{"dataset": "short read English sentences (LibriTTS-R)", "mlp_ratio": 3, "shared_expert": false, "layers": 8, "kernel_size": 15, "momentum": 0.95, "orthogonalizer": "polar_express"}
Rows from block 4 of a small CTC audio transcriber, named by matrix and row number. Rows with one number belong to one neuron. Each number is 500 + 40 x the weight over its row's rms, rounded and kept within 0 to 999. All counts start at 0. Numbers have three digits each.
After each neuron's rows are labels from the 100 clips, of 14976, where the neuron reaches its highest value: "loudest band" is the band of the loudest frequency at the time of the peak. Only what is clearly more common there than usual is listed. The data: short read English sentences (LibriTTS-R).
# fc1: first MLP up (model.blocks.4.ff1.fc1.weight, 576x192), inputs 128-191
# fc2: first MLP down (model.blocks.4.ff1.fc2.weight, 192x576, transposed), outputs 128-191

fc1.503:523567553543396573500502538462572511507518543484536575484561514499460527446496430464583504494508495456515460492561483539571474485489597533485517562483528481462559435532488526516519488506596468
fc2.503:479514545490510524533461502450500564551553526489501480517528453447473428574423497511510538496517501541449497592546487493451464512547582469574484510450440555447466504490482473552517541580536495
loudest band: 500 to 1000 Hz

fc1.110:480514552470569493536481532489480462500478546465447486546502567529564466528565498474530525500393481444423583532559396416498509486443480517551484508505541483420520566494523547454489529462480496
fc2.110:511453502500541520478560522473507605481493465531432553475577471476575451493471532552505479462472526489472445469546559511464471517494520489491510549485495454533409559479480521516463503515503467
loudest band: 500 to 1000 Hz

fc1.550:512459427548495467443433507490436516564495507499517560503542534583488471521449471538478538506454563488498556492469494502455516508600557445515477458556480500485562557504477529516570581508415560
fc2.550:511495494555488511503526508468486471522583557472422433467494453473537555527502507597489505558558503523514534508382452483543391475474505533418546546530507526519565476490485524466546515515540504
loudest band: 250 to 500 Hz; 500 to 1000 Hz

fc1.337:468523494489459458432490492465483534507506447504454499525541493533498465434476556525451550537447561496608481515472468520505545456513555557491548471492482472470536494463491479530557487517569478
fc2.337:525551464491507455410527494488523459518431499444509508478448497495455519485514497479458562563525488439464511507517474487513474591544493506515450510539551527488478522515590477560471457514489439
loudest band: 2000 to 4000 Hz

fc1.345:515472540550494473443515498508469472496452466523437506512530498408492487472492525521535496482470414477457552512540488519547503501487433571525527463468494497545506516494481500514522556498459542
fc2.345:439533494524529473455583462406533503502539489481543493514551580450530501487487436424483403499549525545520456448510428495546520489518495527510484506544499464499499463512536436476482563504471517
loudest band: 1000 to 2000 Hz

fc1.2:538545465489505429509528583575445531604545470551430504500498459417513515428555542471521460445518528463523543503496512539527517503523482555499507509458473505423526457513516442463452529457537509
fc2.2:540522524495505541439554440505534479428472529423498537529468464541474513476490471454497455457507472523459437447516449424557558493485532506471478423501526496506426516454476506509531569566557485
loudest band: 2000 to 4000 Hz

fc1.247:466567460491429488500450476572505521475413569456410501521522423513544507530525517464502512526554514523447508451521475566473468479525508466529521506509471543492536485522480491487582428440489505
fc2.247:538528542548523484554546594500516560524487503539554450472479553504593483524513473478500487518452577493507511585543499413481577488507484514524510552488518478487490466560444549539530596497457515
loudest band: 4000 to 8000 Hz

fc1.333:529489507487542479494478540456534480488532471559474537483459571470527504532443516483525513479441442549450465483464458472486497465519542478400484510547458481449510511529539539475480540494544413
fc2.333:432501451499457411499499387556517479473571394542522533505479567477470472479463449516518458503507455519445515427463477528540480492459507482544549452560479512503410535550488462431450466484564523
loudest band: 4000 to 8000 Hz

fc1.347:510476446499538512446483474523488504558499488517511403530487489544516477432462509514565528477469504467520507570547536463459457507496483547581519531527483450561539434490547434490479515483528478
fc2.347:500488519569468516512464458586506460587463539561430530524527445474482555466497454489471549546502511523501539512522536477449465488471477556456568486470479559397500503575499460449397447525517515
loudest band: 250 to 500 Hz

fc1.570:532505498522499505471423554487508485503484519526497466502504606536547485519526511464505542497475479621550558494547528491454469492498435583484508442486473469533501458501448499411460444505535509
fc2.570:471474477497559447450565528488545462532455496537504563575483500477487502522485527469479525532548500500539555469511456495515511521462479488454442527465523525552515509549488494502497522477521490
loudest band: 2000 to 4000 Hz

fc1.352:504471485579460487501549556480481514498427547518465504500575527458556511507523572507489515433510545433488518465509522547476469563476473521479580526516512509447483405553508550462564545474511515
fc2.352:483471489514467500491546466535575515468442506627473529549490465519460509517548523485555491479545527452475480439464515562531453546466497496389499567422496461483490467451488446539500560464520453
loudest band: 500 to 1000 Hz; 1000 to 2000 Hz

fc1.284:534531570497475510514499564502535445473503470552464462512577575510463512462491456526565443570478496546560477519440579445543447439478512538513462545490566559505413480532549482480465531538433574
fc2.284:530457510493446457455505508466516526528419517457423407587497463454546435457466484495537481438503465517559495540506495588484544464574565471527522470528446477486482481493436424452536493557456471
loudest band: 250 to 500 Hz

fc1.173:439512521502521503440460550576478522567494387459488497475535522568522431413511485438523538511430480528504486504515555489484480522529479568541526515496477475505511530482535504471416456504496459
fc2.173:486468538496497546465667510491484433569470426496495539515564522487474561472479516488497570516479509503456490491514616423525533476552461441504474491441537572511454506498484528458465457483533494
loudest band: 2000 to 4000 Hz

fc1.450:502574493508528512563504634481566512517503474510521430488452486535470546464507485560552484490498459465514576487597478485572448496488487541434603496445495451540616509504471503489542478587552480
fc2.450:501521514513488465483413501549461458590500485558529564452543483539543455477500503552549515530484489511442473525556509535472524591514558535485483498516440474470494545511450491521524496523509426
loudest band: 500 to 1000 Hz

fc1.474:507480551535552526440478524603552496498447417418564492470518568528481453435502518505502536507492482524464489458455496521518548514456457461462422486490533523503545462517575585473515498489449502
fc2.474:451472502496560508482583454556499451554532438496524487484472451503568535548538534493440497551502475569446558544413553433522496505504556452458498538406535559525468533546530501441496507491466541
loudest band: 2000 to 4000 Hz

fc1.542:510569508517492497509466519486437536538443489532497464524428460524419406463478475445494484517492499473519518456534412528518485481504500613582539496435544445543575441488485535535565501549430528
fc2.542:455555422531531455513495490492493447463559485502512487430522487542470522504488469557514464415474458546470498525536478513548526474496506507440461520490538495555433512494423518518540509426589508
loudest band: 500 to 1000 Hz

fc1.377:567464436507473453541501468548495531499476523449488579491568460447498543505493481489573496516473521536477431505429470449451553480433433480508511589551501495518492493491544486502534501565604456
fc2.377:510464474521578500512558496523488458417545456506432520483563504451497463477493553478440569503475505562508497495479448505474512466480545489537540504516496537506455526463513519524481491491411542
loudest band: 250 to 500 Hz

fc1.33:477504508522474550490517519470521521532502535496514558427463488511451547572467558481518493498426576493480500583499473447462488475516476404542497527507582488506507503512536483476406478498552587
fc2.33:573522457450485501464561479454474480442521465498572550523461464517487513539487512464492559478454514475515411562546397454567451610610473469452474469501548533480511501552544437499553525520457486
loudest band: 2000 to 4000 Hz

fc1.40:470533517585500473537471516563503535491539532566587417443513455537522518465508475564485496517590500557522541522491543451522468488448557457512509547511506491411556501499505485478451474482477490
fc2.40:412558468515556512561481516520504456468490512457463566514474444486559507564540573502557513498470486477547496510511473573498496463514503556568400478498395560527558512533489512483517590429512585
loudest band: 250 to 500 Hz

fc1.364:495548559533515553498483542504450485497555522518545501485517532489416492505503518535530461516509401492514542544517514448488500425534457518523533421519571495492494493507504533570528510513489487
fc2.364:485505442560483495505511475454545461542516522512539535524470468453470484467490582554544529494468468507520439440501504548543566446462581477495491498495488552531498429529446482470521531485538506
loudest band: 500 to 1000 Hz; 1000 to 2000 Hz

fc1.318:490458536514491525488380572513506520474448555508485463459398537463514509470494475483467501524542441444458542547500488475480547431505486514480472507538502490474522479479613457553557472507491475
fc2.318:478489469508467551545554434467464508499426535488565469547529556495477459493511547501494419542524442575513465510542515513477486537495530534533453460481536495447455522501521540449585470480497533
loudest band: 250 to 500 Hz

fc1.218:525589531455439547461486502473490444465463531489501510497484485498552500499514443503545455496474561554468431434543582542444457491476537517525489489457477519500573596505545516467536482494473476
fc2.218:537452530523505466573555478429455484479512502521574465486457481462495523528584495479511508489437460535524484470538464425540499514455444542563550513501504441464530531525538512561491481483516473
loudest band: 4000 to 8000 Hz

fc1.85:482553468517519448495431462487497507518523484504427499507457515515463551515497529460480472485479566536507536485511491488534455504446535516453452507558536448538414581494497478503510584484556580
fc2.85:525474481537493521587573526470575513485483500531546535467508444549525501482524504533502504478472540476519418487547542486430373521455544541581453503522495500524456463541548523453527465519468518
loudest band: 500 to 1000 Hz

fc1.236:474516510511510501522473553525526501488528507520553504515495514498513477436509500563496483482488492567520483497488495530484501541582476523468440518536442428595493593460565411540506556413578474
fc2.236:507503545496496530507522470518524461510472520505522572549512509494518488540462527523470500478517498492453566528447435505558527558496429509570478464516503514484508488472453475471505471504498497
loudest band: 500 to 1000 Hz

fc1.277:540479460480522419546427476502483575560528509528520477526492510553497587425540494444475480459508505530481567537499485425538478490535509486490491499481447484513459454484496481469498538489451502
fc2.277:444438498487570463523516385511477520489481459518466512480443557534466458507475493477463489574392477487463459464478548486476498542487538491499544420506497492519544509526487548532542534445537498
loudest band: 2000 to 4000 Hz

fc1.148:493524528527471549490406552441499495519425501534450477569446539517489532494510513401513502485485563496454505477466478484516479515538571474510518500487445573478524506532554559470527603562514436
fc2.148:549503419521476497599504439525510515456485578563519478562443453526494485491537477453536539488540535549433456411482463469495442468454527461522518466477402550500541534599524501497475481497531406
loudest band: 2000 to 4000 Hz

fc1.332:468474509575518592471436546473570478509482526557471525522596469422503447518468488486481512546498509533529519546477445480467528556489439495489473553548457495451534453537492501534554510476422482
fc2.332:521525456485544510567536518531537465453526500502502552501508436510520620499501573494469526516481504512457461533478461506418411545520488508462558505498511489558456486556463493491475519464480473
loudest band: 250 to 500 Hz

fc1.563:478569488497486456480567531474497440504541469555524547453454487488511453482518519478547453512515416443512510429473523481449495486517473536520484558478438493570516469550453461469552475537551501
fc2.563:396470417545457561508533501486480463500465525519477546515481451517461466495524579545488457498469479528522531546488515511484560494429527513584506571496557429495514466534525526489462522368475513
loudest band: 500 to 1000 Hz

fc1.241:522552544529535505454581498562508471560550479508481517537512411494521485451506542470419473478440527537549488479483561484506587499484425447510492471481484554483492460482544464510434462563450490
fc2.241:542546527508523505465478413526500509463530515507474473453488515464495526474444406433537528516529512508563479462517500522592581490579521579498480531521568488427547560459493520461550488508529531
loudest band: 2000 to 4000 Hz

fc1.74:427482455560446424459483556495526508474471532514490474474503524489508460448607501461470451530496564502493417486483413479546507514455431460533440563575499443473525411503529532544457520463568572
fc2.74:442507479549490541526493592500545459521515509540454458488451575488428463554534564524504480422499544537417493513523521491578432459509466432463447533490483495493420503530465569492469510433511492
loudest band: 2000 to 4000 Hz

fc1.416:451463481568462509499568554494560512499517544575477526478541477534518459521501554465454508447547545492423472516486457450473441476495473488492503512553548588482472470525450490529432527513508493
fc2.416:526535435442485450539486469417524507484547469622533508545553454501459523533512511502471396468380422422464516546497527547476553525482541468495493528482466453549444498557508557543476509498510495
loudest band: 2000 to 4000 Hz; 4000 to 8000 Hz

fc1.34:492443552491508544491558507504519497529470459548466410468495507490528477461499505531538479500516487554544551480537529540451466516472557485498550516549519477560536559559501469504503502483545417
fc2.34:479520439487494457468472447449484462456467528508489502537533484525505459454550558455515482485472406470482475523525509479552476444494531506552496438510518500569479442421483501443492615538533406
loudest band: 1000 to 2000 Hz

fc1.145:508509507498453532515462487503552493516478552506444512497527490519443459500520579474495429500494554480495528493501427495407471484585495515569589472567559473476498496476449542519500491485471550
fc2.145:577491455416503527511528455523502584481529479495527444492472479520517554500493485596471530490493456516473486496459580501536528521463511486492481526430487505483520557540438550445523475500495487
loudest band: 500 to 1000 Hz; 250 to 500 Hz

fc1.394:494511495465542439598544453507452450419440521500526507511510492511406498464502460532493533568569539518514548584503507522449465503492490565494506511525452495437555464419466447548553469524468447
fc2.394:494508539552436501427422542481487542532612525511477471490500412506512565519536463530536422483480400484539541461464441498565486479464499439460492490495509577509552479534549496576549439459502497
loudest band: 500 to 1000 Hz

fc1.302:512484569535527483545533505539511491520583469500522481497539479516433393537459460450505510558526479511534469469531521513416552444466477551469460512484398475573509453495525520521542466474520480
fc2.302:505468424493477482532523475553453499547522568517529421555533516483482483453526525496518492506425431499464508583413483507531511483502554549543462431433522547516502487479525491448479540480492463
loudest band: 500 to 1000 Hz

fc1.204:477474452528532509439473572512463502438463495468514451528470469505537477507482510480511457488497382530527471445465489553456498536496429510532448537511473476482438452553514520514422510491497535
fc2.204:482551508471538564475464491531535496518539512443450452495539432468414524498510477436511496516466438487560530512486510563522497478506512441482518526529542483477533544534451554399555504430548413
loudest band: 2000 to 4000 Hz

fc1.439:497585571511469512476472533483489503473551485479550476509484529479432462466453454585521489503497474540516546475541496468510535517601529552527506588507469404534559488523539537555539492577545529
fc2.439:455487398515444550543441510455483439530519521545520537449507540561437454515494456549535501463499533513468515558538551493485597495471579556525467572478449484490481481523525481514534503477560513
loudest band: 500 to 1000 Hz

fc1.203:471519540542469486459470524485544482475555547554554480522477614478513493440482544471479517481459519508502506472512522497532466454460437533473559485558497492477550490547459461482454447549489541
fc2.203:503504536520444496393521505501520574423515449553486489528463540432485509481514500483564539610548476493468523504521499508541437537464459488409479493480468503530504478529446506434532500484535455
loudest band: 2000 to 4000 Hz

fc1.541:380579568478472454460548502489440554467505465571510559457548497455509507575480507561473483471472532481534551538460463532562482458421544492525515487570502491502517494567517514517572482554531498
fc2.541:497523452419513516566494478453545543502523465516467482502479485533450513446553485468483546515556584489539510514451500503513498482561483602491459499521511568528552481442511504419418496490506471
loudest band: 500 to 1000 Hz

fc1.432:515504540507493453521505454406499531499501442547485535540603510465482542483483524553571474521543481493510512498531495511584525509464496553458494457410507515408538455484488480512453456502464518
fc2.432:480521478579431506457547518459489559491446512529501488388504460451495538471505438454517493524516518495556533475498517428444473463576470553533539496559567499445496513420515502441583438546531575
loudest band: 2000 to 4000 Hz

fc1.308:495595531485485501472437584390517499494615458540572494496507494459496406496501470502504477536430520538542500546497503460544487466496531527512457549492517466492537547556473545521512453550603516
fc2.308:479483505441458474602493516508474501527550514504534556526579493395466454388451462542580520552472515497458505456478586538446540529528538508521442489468494459534541506528566590494479516464578517
loudest band: 500 to 1000 Hz

fc1.326:588494528521492444487558511488503523421520521459492479533447516543509475499561495492513504550452506529467505476485472464449548508570462556455500461556517538515554513475449517503585474481467516
fc2.326:427446446506550516498495559506508482527492488552504474487525479530422501469543530522516517485467517487479475545531563461430500527429629486480554544577514511480432483487378497445487533508534518
loudest band: 250 to 500 Hz

fc1.438:408559557591442553474513508529519489528432521476485527570482501484520587491548440546512565523543510549517518551555506463554532456603533417486486511537495495450452510534500453421451486524454434
fc2.438:590510501471522503506490455514515463419555494451515543469467508500483475486521475484504492467541517488449496484528432524509463511461404491526489494529495417523524527527489514402522496491528486
loudest band: 4000 to 8000 Hz

fc1.36:535514505460518524527489462437552563456526471515446554492510511538483632455532547491495467438503524462505516501464449537471543568557544463486500536462493491556437474561488538450511498493491474
fc2.36:474422536525503437485590470454527507531501530492495509542439534496503452512538474500476487540565463435499553469547526542544516496504524472466507454517533479585488574409533515518498535503485577
loudest band: 1000 to 2000 Hz

fc1.547:543537493437496521531495559493485457448440491445489533497547546500404452475508461571495560554558427439482556460572445535536473502506515467509454433478454420435504506473457500514512509530481533
fc2.547:550509576523492468456395536470510553455569468463490501476541539501479477508500479568473506487485521481528519467511517523542514468466536455531559529474463460463450471531418449524482444442559547
loudest band: 1000 to 2000 Hz

fc1.6:439544450519558492524468485481520519482483530504506501487521610522481520486558516485449561442461490437504475504479488537483488504539547525518484530537526525521582487488473511549575523535546487
fc2.6:512475566493492519468499455476512486452504526493492512520419459496517431495516455443553564455498515567437503468492422480523461511568521544515521539514507480487438521463459590501482454524461514
loudest band: 4000 to 8000 Hz

fc1.35:468541548518410426523395537454466490483555454533467572463570537527450530539549504421500476529530491514566481475421425523501506481487519481448530462582505509516513446516493506510526489482547501
fc2.35:513499454478472563447472498482509479522569523455512472553536495497470563457547479561473556509483522536480561522496554477446476538446513475477541534506470472539481530381542508509511486518512496
loudest band: 500 to 1000 Hz

fc1.532:445476458487520503476494557459494525423456468519500508485432544493490522462501491523534549493513508508525579443489452516518445445530505433538522524467523501489519497519489449505549474483490479
fc2.532:554403447546504568468522478481512487515471492469472512579490461499496469449582561554535476523515528550526502572564536493495481438515484510465572526559438536529555544488531476487489489535440464
loudest band: 500 to 1000 Hz

fc1.459:531573520566489477397474495510506539488508535512570526539555494514475509459506430537495479442477492488489506519562492480434565525565484544469450541452477592534453514524504493408458557521478522
fc2.459:516503488447499522570543452562461507482393458473405513490550525504487514481523477515534447558478482470504535474490494547539569544520529427488515475510530421482471450507467498507583509484536490
loudest band: 2000 to 4000 Hz

fc1.213:466551468469520442437453518551521455484486451515509498441489611493494431513501480529472478460501590484542435486506505470460456501498504510474510543519517439452510493492429474541587533486450527
fc2.213:503454575443493515557476475538401483458522427466456443603467512433441534482452571522493488555561503464466523487557503506450462537512471459541450463474531486551607450391539551519515476454567548
loudest band: 500 to 1000 Hz

fc1.500:552510440523465439494466506489536409481547487504510533493439448439477467485539506620458511454488458498512460458527504478462507452512502434500480538517479526473493517602494513531545573431559528
fc2.500:539509494502525440533525424503422537500526536471427508537540580473468497527463465434532500495496403534520509542527502472520528521498534524426505475491580576498517492433493501506505574457499521
loudest band: 250 to 500 Hz

fc1.47:463528536530466550533521411489456517513561548520506506537481519481484614486519500499453465497477489432409546485538541513484471515467453501497472517529471546558459477570523523571560594456463485
fc2.47:505465477478522422567515408422547476549457534563492478540498480472522547503413463523531527561464456517545549436503469516519478538516596517470550434503563582551491527503515495520471515499535442
loudest band: 2000 to 4000 Hz

fc1.55:475535520522556457517504488485363480560478515548537488470523461482472459449492464549491520554542478540537502495542467433553500468488490442478518526495553565426510496416527524472513467488452411
fc2.55:479516461457506416406497512486499544509558493521495544473512547533473544571466483483486454471607484455557513474472507530540483495441533542434438529607467496484589439463532486490543542514513535
loudest band: 4000 to 8000 Hz

fc1.529:490517488570473524506475513505505519482463553470483499528505533546498458505476468469552520503458481456494510576466482485500462456565502443476473494437488421525518441483504486494476434423565509
fc2.529:491462520461503494474577514459483484492546477507554483486499532442513533578431532519467447525514458466508492487493496553408475563460513494507516430482540454482471488515481542479502471517442552
loudest band: 500 to 1000 Hz; 250 to 500 Hz

fc1.174:463572539411474483447567525552454466482549440515506550449450512463500490491511484468464544498466514581570512484525465590443501562459506567415503514504537509559491482463468450524477515533533514
fc2.174:514416473491518488546484458549515520487527417526437510490476446459489551492513477527534553482483549470490486436534550456509488466442456587562523484450546532462593534506489515462456444456600466
loudest band: 500 to 1000 Hz

fc1.407:524512454545505474553462485511501469562514486508445531553544543525495517511507500499540487509470545418492466511499452458550509504558510519486523525523550521497410561443473470427570467498484509
fc2.407:432526445570555559522561495542473514521532528461487548455510477475458517526499529444437513486560489535583483475500487436458545527420456477463495520519514499521475493557553423440558471487563504
loudest band: 250 to 500 Hz

fc1.479:558525456582498508409429489456484480520440485576504545526566485484501610451480470458524455510559561525514522521499477419502505433489549484420530461462435525510541501454539463527490437544514453
fc2.479:465432462525525532528510463542512536457508475510546567575526583551551531436514526543509542554492524448500529480493489471481444471505510453478511500534489505510491584523505439447514501501502481
loudest band: 500 to 1000 Hz

fc1.13:474444517543537504530515554513488461550506553469554506512444468510494512449537513496511501432539508439499470459513498438486535451493505449475509543539442457506489495422458567499423574515550490
fc2.13:475492452475466475470431532574454585476465495518494570519505544506477427555492463471450440541462468510523530586414458428441526452520510542528518452564528546459524501501457437464539567524502524
loudest band: 250 to 500 Hz

fc1.362:452468452506484523532484563493477510513480556550473472435528473456526518554471515507520487460527487424533507551549499490404535511527454488413545409479504509499485500547529504549481525593555456
fc2.362:572499531536517546478524549569527554499480452536405486451523483507538514560461447444512426454480533464494499460535535517420509522523437525529515531426527449516511549424490474456482429524493517
loudest band: 500 to 1000 Hz

fc1.207:473487528479508555459550459535581494518481442500509491544463494525497510438490490431468432481546457454410510460498487456507511491550476546502458474516476518517483561520579538501497533448510428
fc2.207:490489461520473566524596468589531444487479493511412533617464478584501571481466508515465453480482593494455512560531527454531523463525512513549531450457498574496543518465468479497479551516464502
loudest band: 1000 to 2000 Hz

fc1.461:486536556393489461517471527545498450504467443480543494528493509481455513518520540529525506501501514541482548477498530550485560476522444521557539543426555451459521471463477518488553611475495492
fc2.461:565593524548527535448488464428487425560541519524443518505469472511438420520493418509509484457571512498453524491517474484543532476429519474510529507502492514576492521496503524480500530418575435
loudest band: 500 to 1000 Hz

fc1.425:477518485443470520469432528509468499525487489434541562531594422494504514519461572500434485490508407523465496508442534522506569516543429518471585455455486492455514543474529524502457493498507502
fc2.425:605525468516492457541574475560444437505441516521467498512499459466498495482511541525490522510544567414463547514520467508480467496490505541468480512411487452485586548525438556460447483457534475
loudest band: 2000 to 4000 Hz

fc1.42:492540553489516562508457433452509554461480425572566532529536444486537516486551572496550504524446433506471573504523440482488500510585496510475533475470470460495540480528484533472439520476476554
fc2.42:543550568476454495493446466492452448540483558548522492484486463484551480500462574519482564467546542555540507449518558551521519489538578524499488395482547443491543509475460516466492433533462474
loudest band: 1000 to 2000 Hz

fc1.361:522488515406551489460540564519513451539477449538473516440511526541578521507521523492487515406531493489567466492457447519479465522563508515457498498497469547482540481476443474461522520516557523
fc2.361:470546515487517517487512535483524526523455511562520505463513494514536574438525580465500493539552556406521484421534524550507498465511476524526520524441393422452494489500442493431472467494516499
loudest band: 500 to 1000 Hz

fc1.360:433511478589464460537498558499469464581527490514477540532485456446575511485505417454559529578534492487440528490498522528528521463569543492464476523476469498541474531550552502488517518555513494
fc2.360:562565488563535493528464489548531520536517532462455466509511454512515398474516499439519481467478478541519475521555478541513510574482468459497452497486549542498490473545502455428393458560499500
loudest band: 500 to 1000 Hz

fc1.159:463535472545552520553543516491491523530488397532483489546566492515507443503537485465494479494500465568442501518501504542524499489497499508464598544489480446491496430517520572496475561521516422
fc2.159:432520524494434424484502389466543500532560522535507512576509470518463534517576551499484507533495557463489488519498498464524562487531539485557486473448485495521483550502529497569472415470572516
loudest band: 2000 to 4000 Hz

fc1.404:437517425470529456468451512524486457505498534483442597556541449601564466482527497488526522498531476603499543572518541458568495458469473483475504420556522449524494491512456448492573515533532487
fc2.404:525528444485572465455475432561438504435501476477459418520519417545494400515446536453518484466539501545468516523471454548509476448541501494502489483549530432498454502581565500472547493539506463
loudest band: 500 to 1000 Hz

fc1.100:515480493471493504481471521528468515526522575505407495431401505485454524469522569477544491508479586468446586471490459475530489454417529571474559486508543525514528504519535495412524467525478499
fc2.100:515520560513530527469438555458520500510462445492587484508458422498450490467448497531471505477592479540521476531514488450540531535568475450518581521475536487579421488478490512559524537481491588
loudest band: 250 to 500 Hz

fc1.271:454514466488537534479520452493444542539496516536495605476458511557549537503488473431517466434509481508481515505475424415421517431566557494409533480481482482575439495462522501514427512559536463
fc2.271:535475450531482491537533459512468490497445551533544425528514587575583512537520523555456445565523464505480555432499448543506524479511509555486476445534507423444517493463523492434509498471520576
loudest band: 4000 to 8000 Hz

fc1.499:466557545449457586477475482493424488534436487549450485595511534549547506548532515427589547538435513528420475434515514542495532420548540475498524517568424548522499560488453523498521420470463456
fc2.499:538504502492517520610519558559509508500431485505588528479462511493432548518517489499481541488500572508501485471456565505493557513496406490563475532436486517488484473521478540463488434470518427
loudest band: 4000 to 8000 Hz

fc1.373:479486520469524531575518600518452451502488476532491485464572508543510571460565534509535481505510508526528537498485380487494519509533525482516486470454517573436524464512436471502507551523552532
fc2.373:545479463541498532557496535530478551536546425550520529405501449526511523487533525485562419525560478446558520450549462508483579561528555503543427407533411444508428537523414522423461455501585559
loudest band: 1000 to 2000 Hz; 500 to 1000 Hz

fc1.478:481469568451558528461448446463515501475544505488519496491526533456533517462499528522427510455488524494523429543600495498489571493589443565525557477438534431482550507464500500413479507547517520
fc2.478:472500514471453512472567545509499549512443525491418528479565528486545544460514527515465525544565480508587594553501517488519486460498568606495545511481493497493498438428494490518515464564554462
loudest band: 2000 to 4000 Hz