{"win_length": 512, "vocab_size": 32, "activation": "silu", "head_dim": 32, "moe_every": 2, "experts_per_token": 1, "subsampling": 2, "layers": 8, "optimizer": "normuon", "muon_scale": "spectral", "lr": 0.026, "lr_schedule": "cosine"}
Rows from block 4 of a small CTC audio transcriber, named by matrix and row number. Rows with one number belong to one neuron. Each number is 128 + 24 x the weight over its row's rms, rounded and kept within 0 to 255. All counts start at 0.
After each neuron's rows are labels from the 100 clips, of 14976, where the neuron reaches its highest value: "responds to" is what is common among them. Only what is clearly more common there than usual is listed. The data: short read English sentences (LibriTTS-R). In brackets: how many of the 100.
# fc1: second MLP up (model.blocks.4.mlp.fc1.weight, 576x192), inputs 0-95
# fc2: second MLP down (model.blocks.4.mlp.fc2.weight, 192x576, transposed), outputs 0-95

fc1.4 [133 124 113 127  81 113  88 123 179 151 170 111 138 152 149 127 128 152 129  86 111 104 170 115 151 129 146 111  90 151 174 140 103  66 125 126 136 111 150 126 164 143 136 162 126 131 136 132 116 120 149 128 150 100 122 104 166 130  67 100 113 142 142 117 129 119 100 169 142 177  99 133 151 205 111  84 107 136 187 104 127 137 148 125 140 150  84 106 122 120 139 134 129 115 144 122]
fc2.4 [113 130 150  77 151 103 109 105 130 128  72 119 172 104 121 116 126 123 120 115 158 151 142 157 127 126 113 147  67 118  93  92 195 135 146 152 111 141 116 124 118 135 131 126 124 103 139 142 122 103 119  94  83 179 143 170 131 120 142 124 173 124 128 132 115 147 138 134 136  99  90  94 106 160 163 138 102 118 120 150 101 159 146 180 113 104 113 152  56 135 136 105 128  84 131 151]
responds to: the word "and" (27)

fc1.235 [115 126 118 126 167 154 106 133 129  99 153  70 118 118 133 159  62 117 127 100 129 105 123 155 123 122 165 119 135 106 135 106 130 116 125 136 114  73 140 111 109 131 121 194 116 120 107 139 109 147 119 146 129 105 162 142 129 164 132 140 132 120 144 136 163 132 145  85 122  89 146 150 142 144 106 135 117 128 135 155 119 114 134 116  77 166  76 111  90 122 133 136 157 180 116 133]
fc2.235 [118 146 138 155 164  94 118 148 126 150 122 142 129 129 133 126 155 124 130 164 166 190 133 110 116 148  95 135 124  90 113  83  97 110 142 145  91 159 125 133 126 125 148 107 150 123 110 152 109 129 148 131 130  99 123 124 104 149 165 117 125 160 104 128 121 133 133 121 157 108  97 134 144 111  88 142 141 134 124 142 177 113 118 141 174 111 142 158 134 114 211  88 137 132 134 146]
responds to: the word "and" (27)

fc1.426 [154 141 127 131 119 157 187 164 174 137 122 138 132 144 116 136  86  84  67 136 106 150 141 110 155 115 120 165 111 107 106 125 104 120 119 143 103 100 114 102 135 114 124  92 145  88 122  80 120 154  99 106 133 120 154  93 152 121 196 131 146 134 129 112 151 155 155 176 132 176 174 107 111 150 146  86 134  81 123 123 130 109 110 117 102 114 156 135 123 181 108 162  98 171 138 122]
fc2.426 [125 100 148  82 129  93 135 145 128 127 113 101 107 109  64 142 125 144 144 149 115 144 126 112 116 129 114  89 115 128 112 148 114 113 159 136  95 193  89 105 164 161  97 123 147 134 138 113 143 124 167  81 149 122 136 128 163 101  97 101  78 102 133 112 113 102 116 134 112 115 153 120 131 144 121 140 111 114 148 118 131 186 105 177 118 165  95 159 124 118 159 109 190  87 142 172]
responds to: the word "of" (26)

fc1.52 [176  93  96 156  90  96 154  98 154 136 131 155 123 128 153 101 107 121 103  86 115 151 115 101 164 141 146 111 122 160 159 106 155 116 106 129  82 147 124  93 131 164  87  97 125 142 157  89 143 133 102 130 132 138 127 133 135 126 175 115 102 133 142 102 135 134 175 169 136 108 160 124 107 158 103 142  75 126 150 120 110 118 111 166 157 105 140 132 133 131 129 150 137 156 157  65]
fc2.52 [149 151 118 131  88 111 114 101 108 146 122  96 142 167  59 112 138 145 152 134 131 191  95 106 121 163 131 134 137 153 117 120 126 135 127  92 120 142  32  97 125 110 103 122 172 155 108 127 142 126 123  56 129 130 124  98 161 142 107 115 102 159 120 147 127 114  86 156 101 123 116 111 117 153 155 144 116 126 135 129 152 136  89 146 130 142 144 158 119 138 144 121 117 143 122 129]
responds to: the word "of" (39)

fc1.543 [132 147 130 158 152 177 154 166 141 140 111 110 100 146 122 139 142 167  64 123 124 106 109  92  62 121 106 129 123 147 162  66 138 135 133 114  90 106 126 155 156 183 173 155 123 151 140 101 110 167 115 149 157 142 120 103 131 140 138 158 121 138 130 132 118 132 145 190 140 114 127 136  64 128 128  56 139 161 163 127 111 147 131 152 103 116 157 134 140 107 148 111 132 121 157 149]
fc2.543 [158 116  93 124 130 134 159 125 160 122 122 106  78 117 128 117 136 135 105  78  95 123 156 114  96 140 135 140 132  68  99  96 101  88 129 110  85 167 160 124  87 131 143 117 145  90 108  68 182 121 114 144 141 109 161 113 110 134 114 101 101 154 114 121 190 112 121 140 102  79 140 104 103 129  90 181 160 134 156 123 117 121  90  98 118 115 142 149 132 137 129 102 138 133 152 141]
responds to: the word "of" (27)

fc1.536 [125 117 135 118 121  69 165 114  84 110 122  95  68 144 153 133  98 131 114 151 106 129 184 150  99 178 136 134 134 141 147  87 130 105 111 122 107 124 160 141 111 138  91 104 131 127 145 102 103 114 116 129 176 175 135  87 171 129 100 115 151 104 119  63 130 147 105 156 107 127 158 141 105 173 153 123 104 107 132 105 139 125 118 186 165 115 117 135 132 150 150 137 110 159 146 132]
fc2.536 [161  74 122  94 103 125  69 116 126 171 151  72 124 130 163 154 182 129 112 105 123 193 142 116 124 135 124 124 155  81  93 160 143 127 127 159  82 111 116 126 161 135 135  79 137 161 145  95 121 143  95  98 122 145 100 116 153 144 180 108 124  97 128 154 153  97 139 116 161 129 104 143 117 143 145 116 141 121 103 118 130 105 178 161 117 166 134 133 115 137 152 172 128 138 130 125]
responds to: the word "of" (45)

fc1.566 [ 98 130  79 113 119 109 134 159 128 142 116 145 159 131 127  87 132 104 138  73 106 166 187 135 150 152 122 117 100 140 134 134 142 125  99 143 137 175 121 145  97 150 121 140 124 118 140  80 100 114 138 136 136 196 123  56 110 183 137 110 100  96 122 148 157 158 149 136 103 130 152 130 138 142  88 132 108 117 102 155 139 148 144 123 116 140 152 130 121 155  92 169 173 115 159 121]
fc2.566 [ 88 126 101 124  92  97  83 121 113 136 122 141 117 117 113 146 135 128 115 128 140 135 154 137 159 137 150 151 109 139 141 133 123 142 104 107 129 147  90 105 119  76 119 139 156 135 143  71 181 128 107 138 165 146 134 133 165  83 144 108 120 128 122 125 135 148 185 150 139 128 130 153 108 119 173 127  91  79 131 142 136 143 123 152  96 136 170 133  83  90 167 104  93 124 154 133]
responds to: the word "of" (50)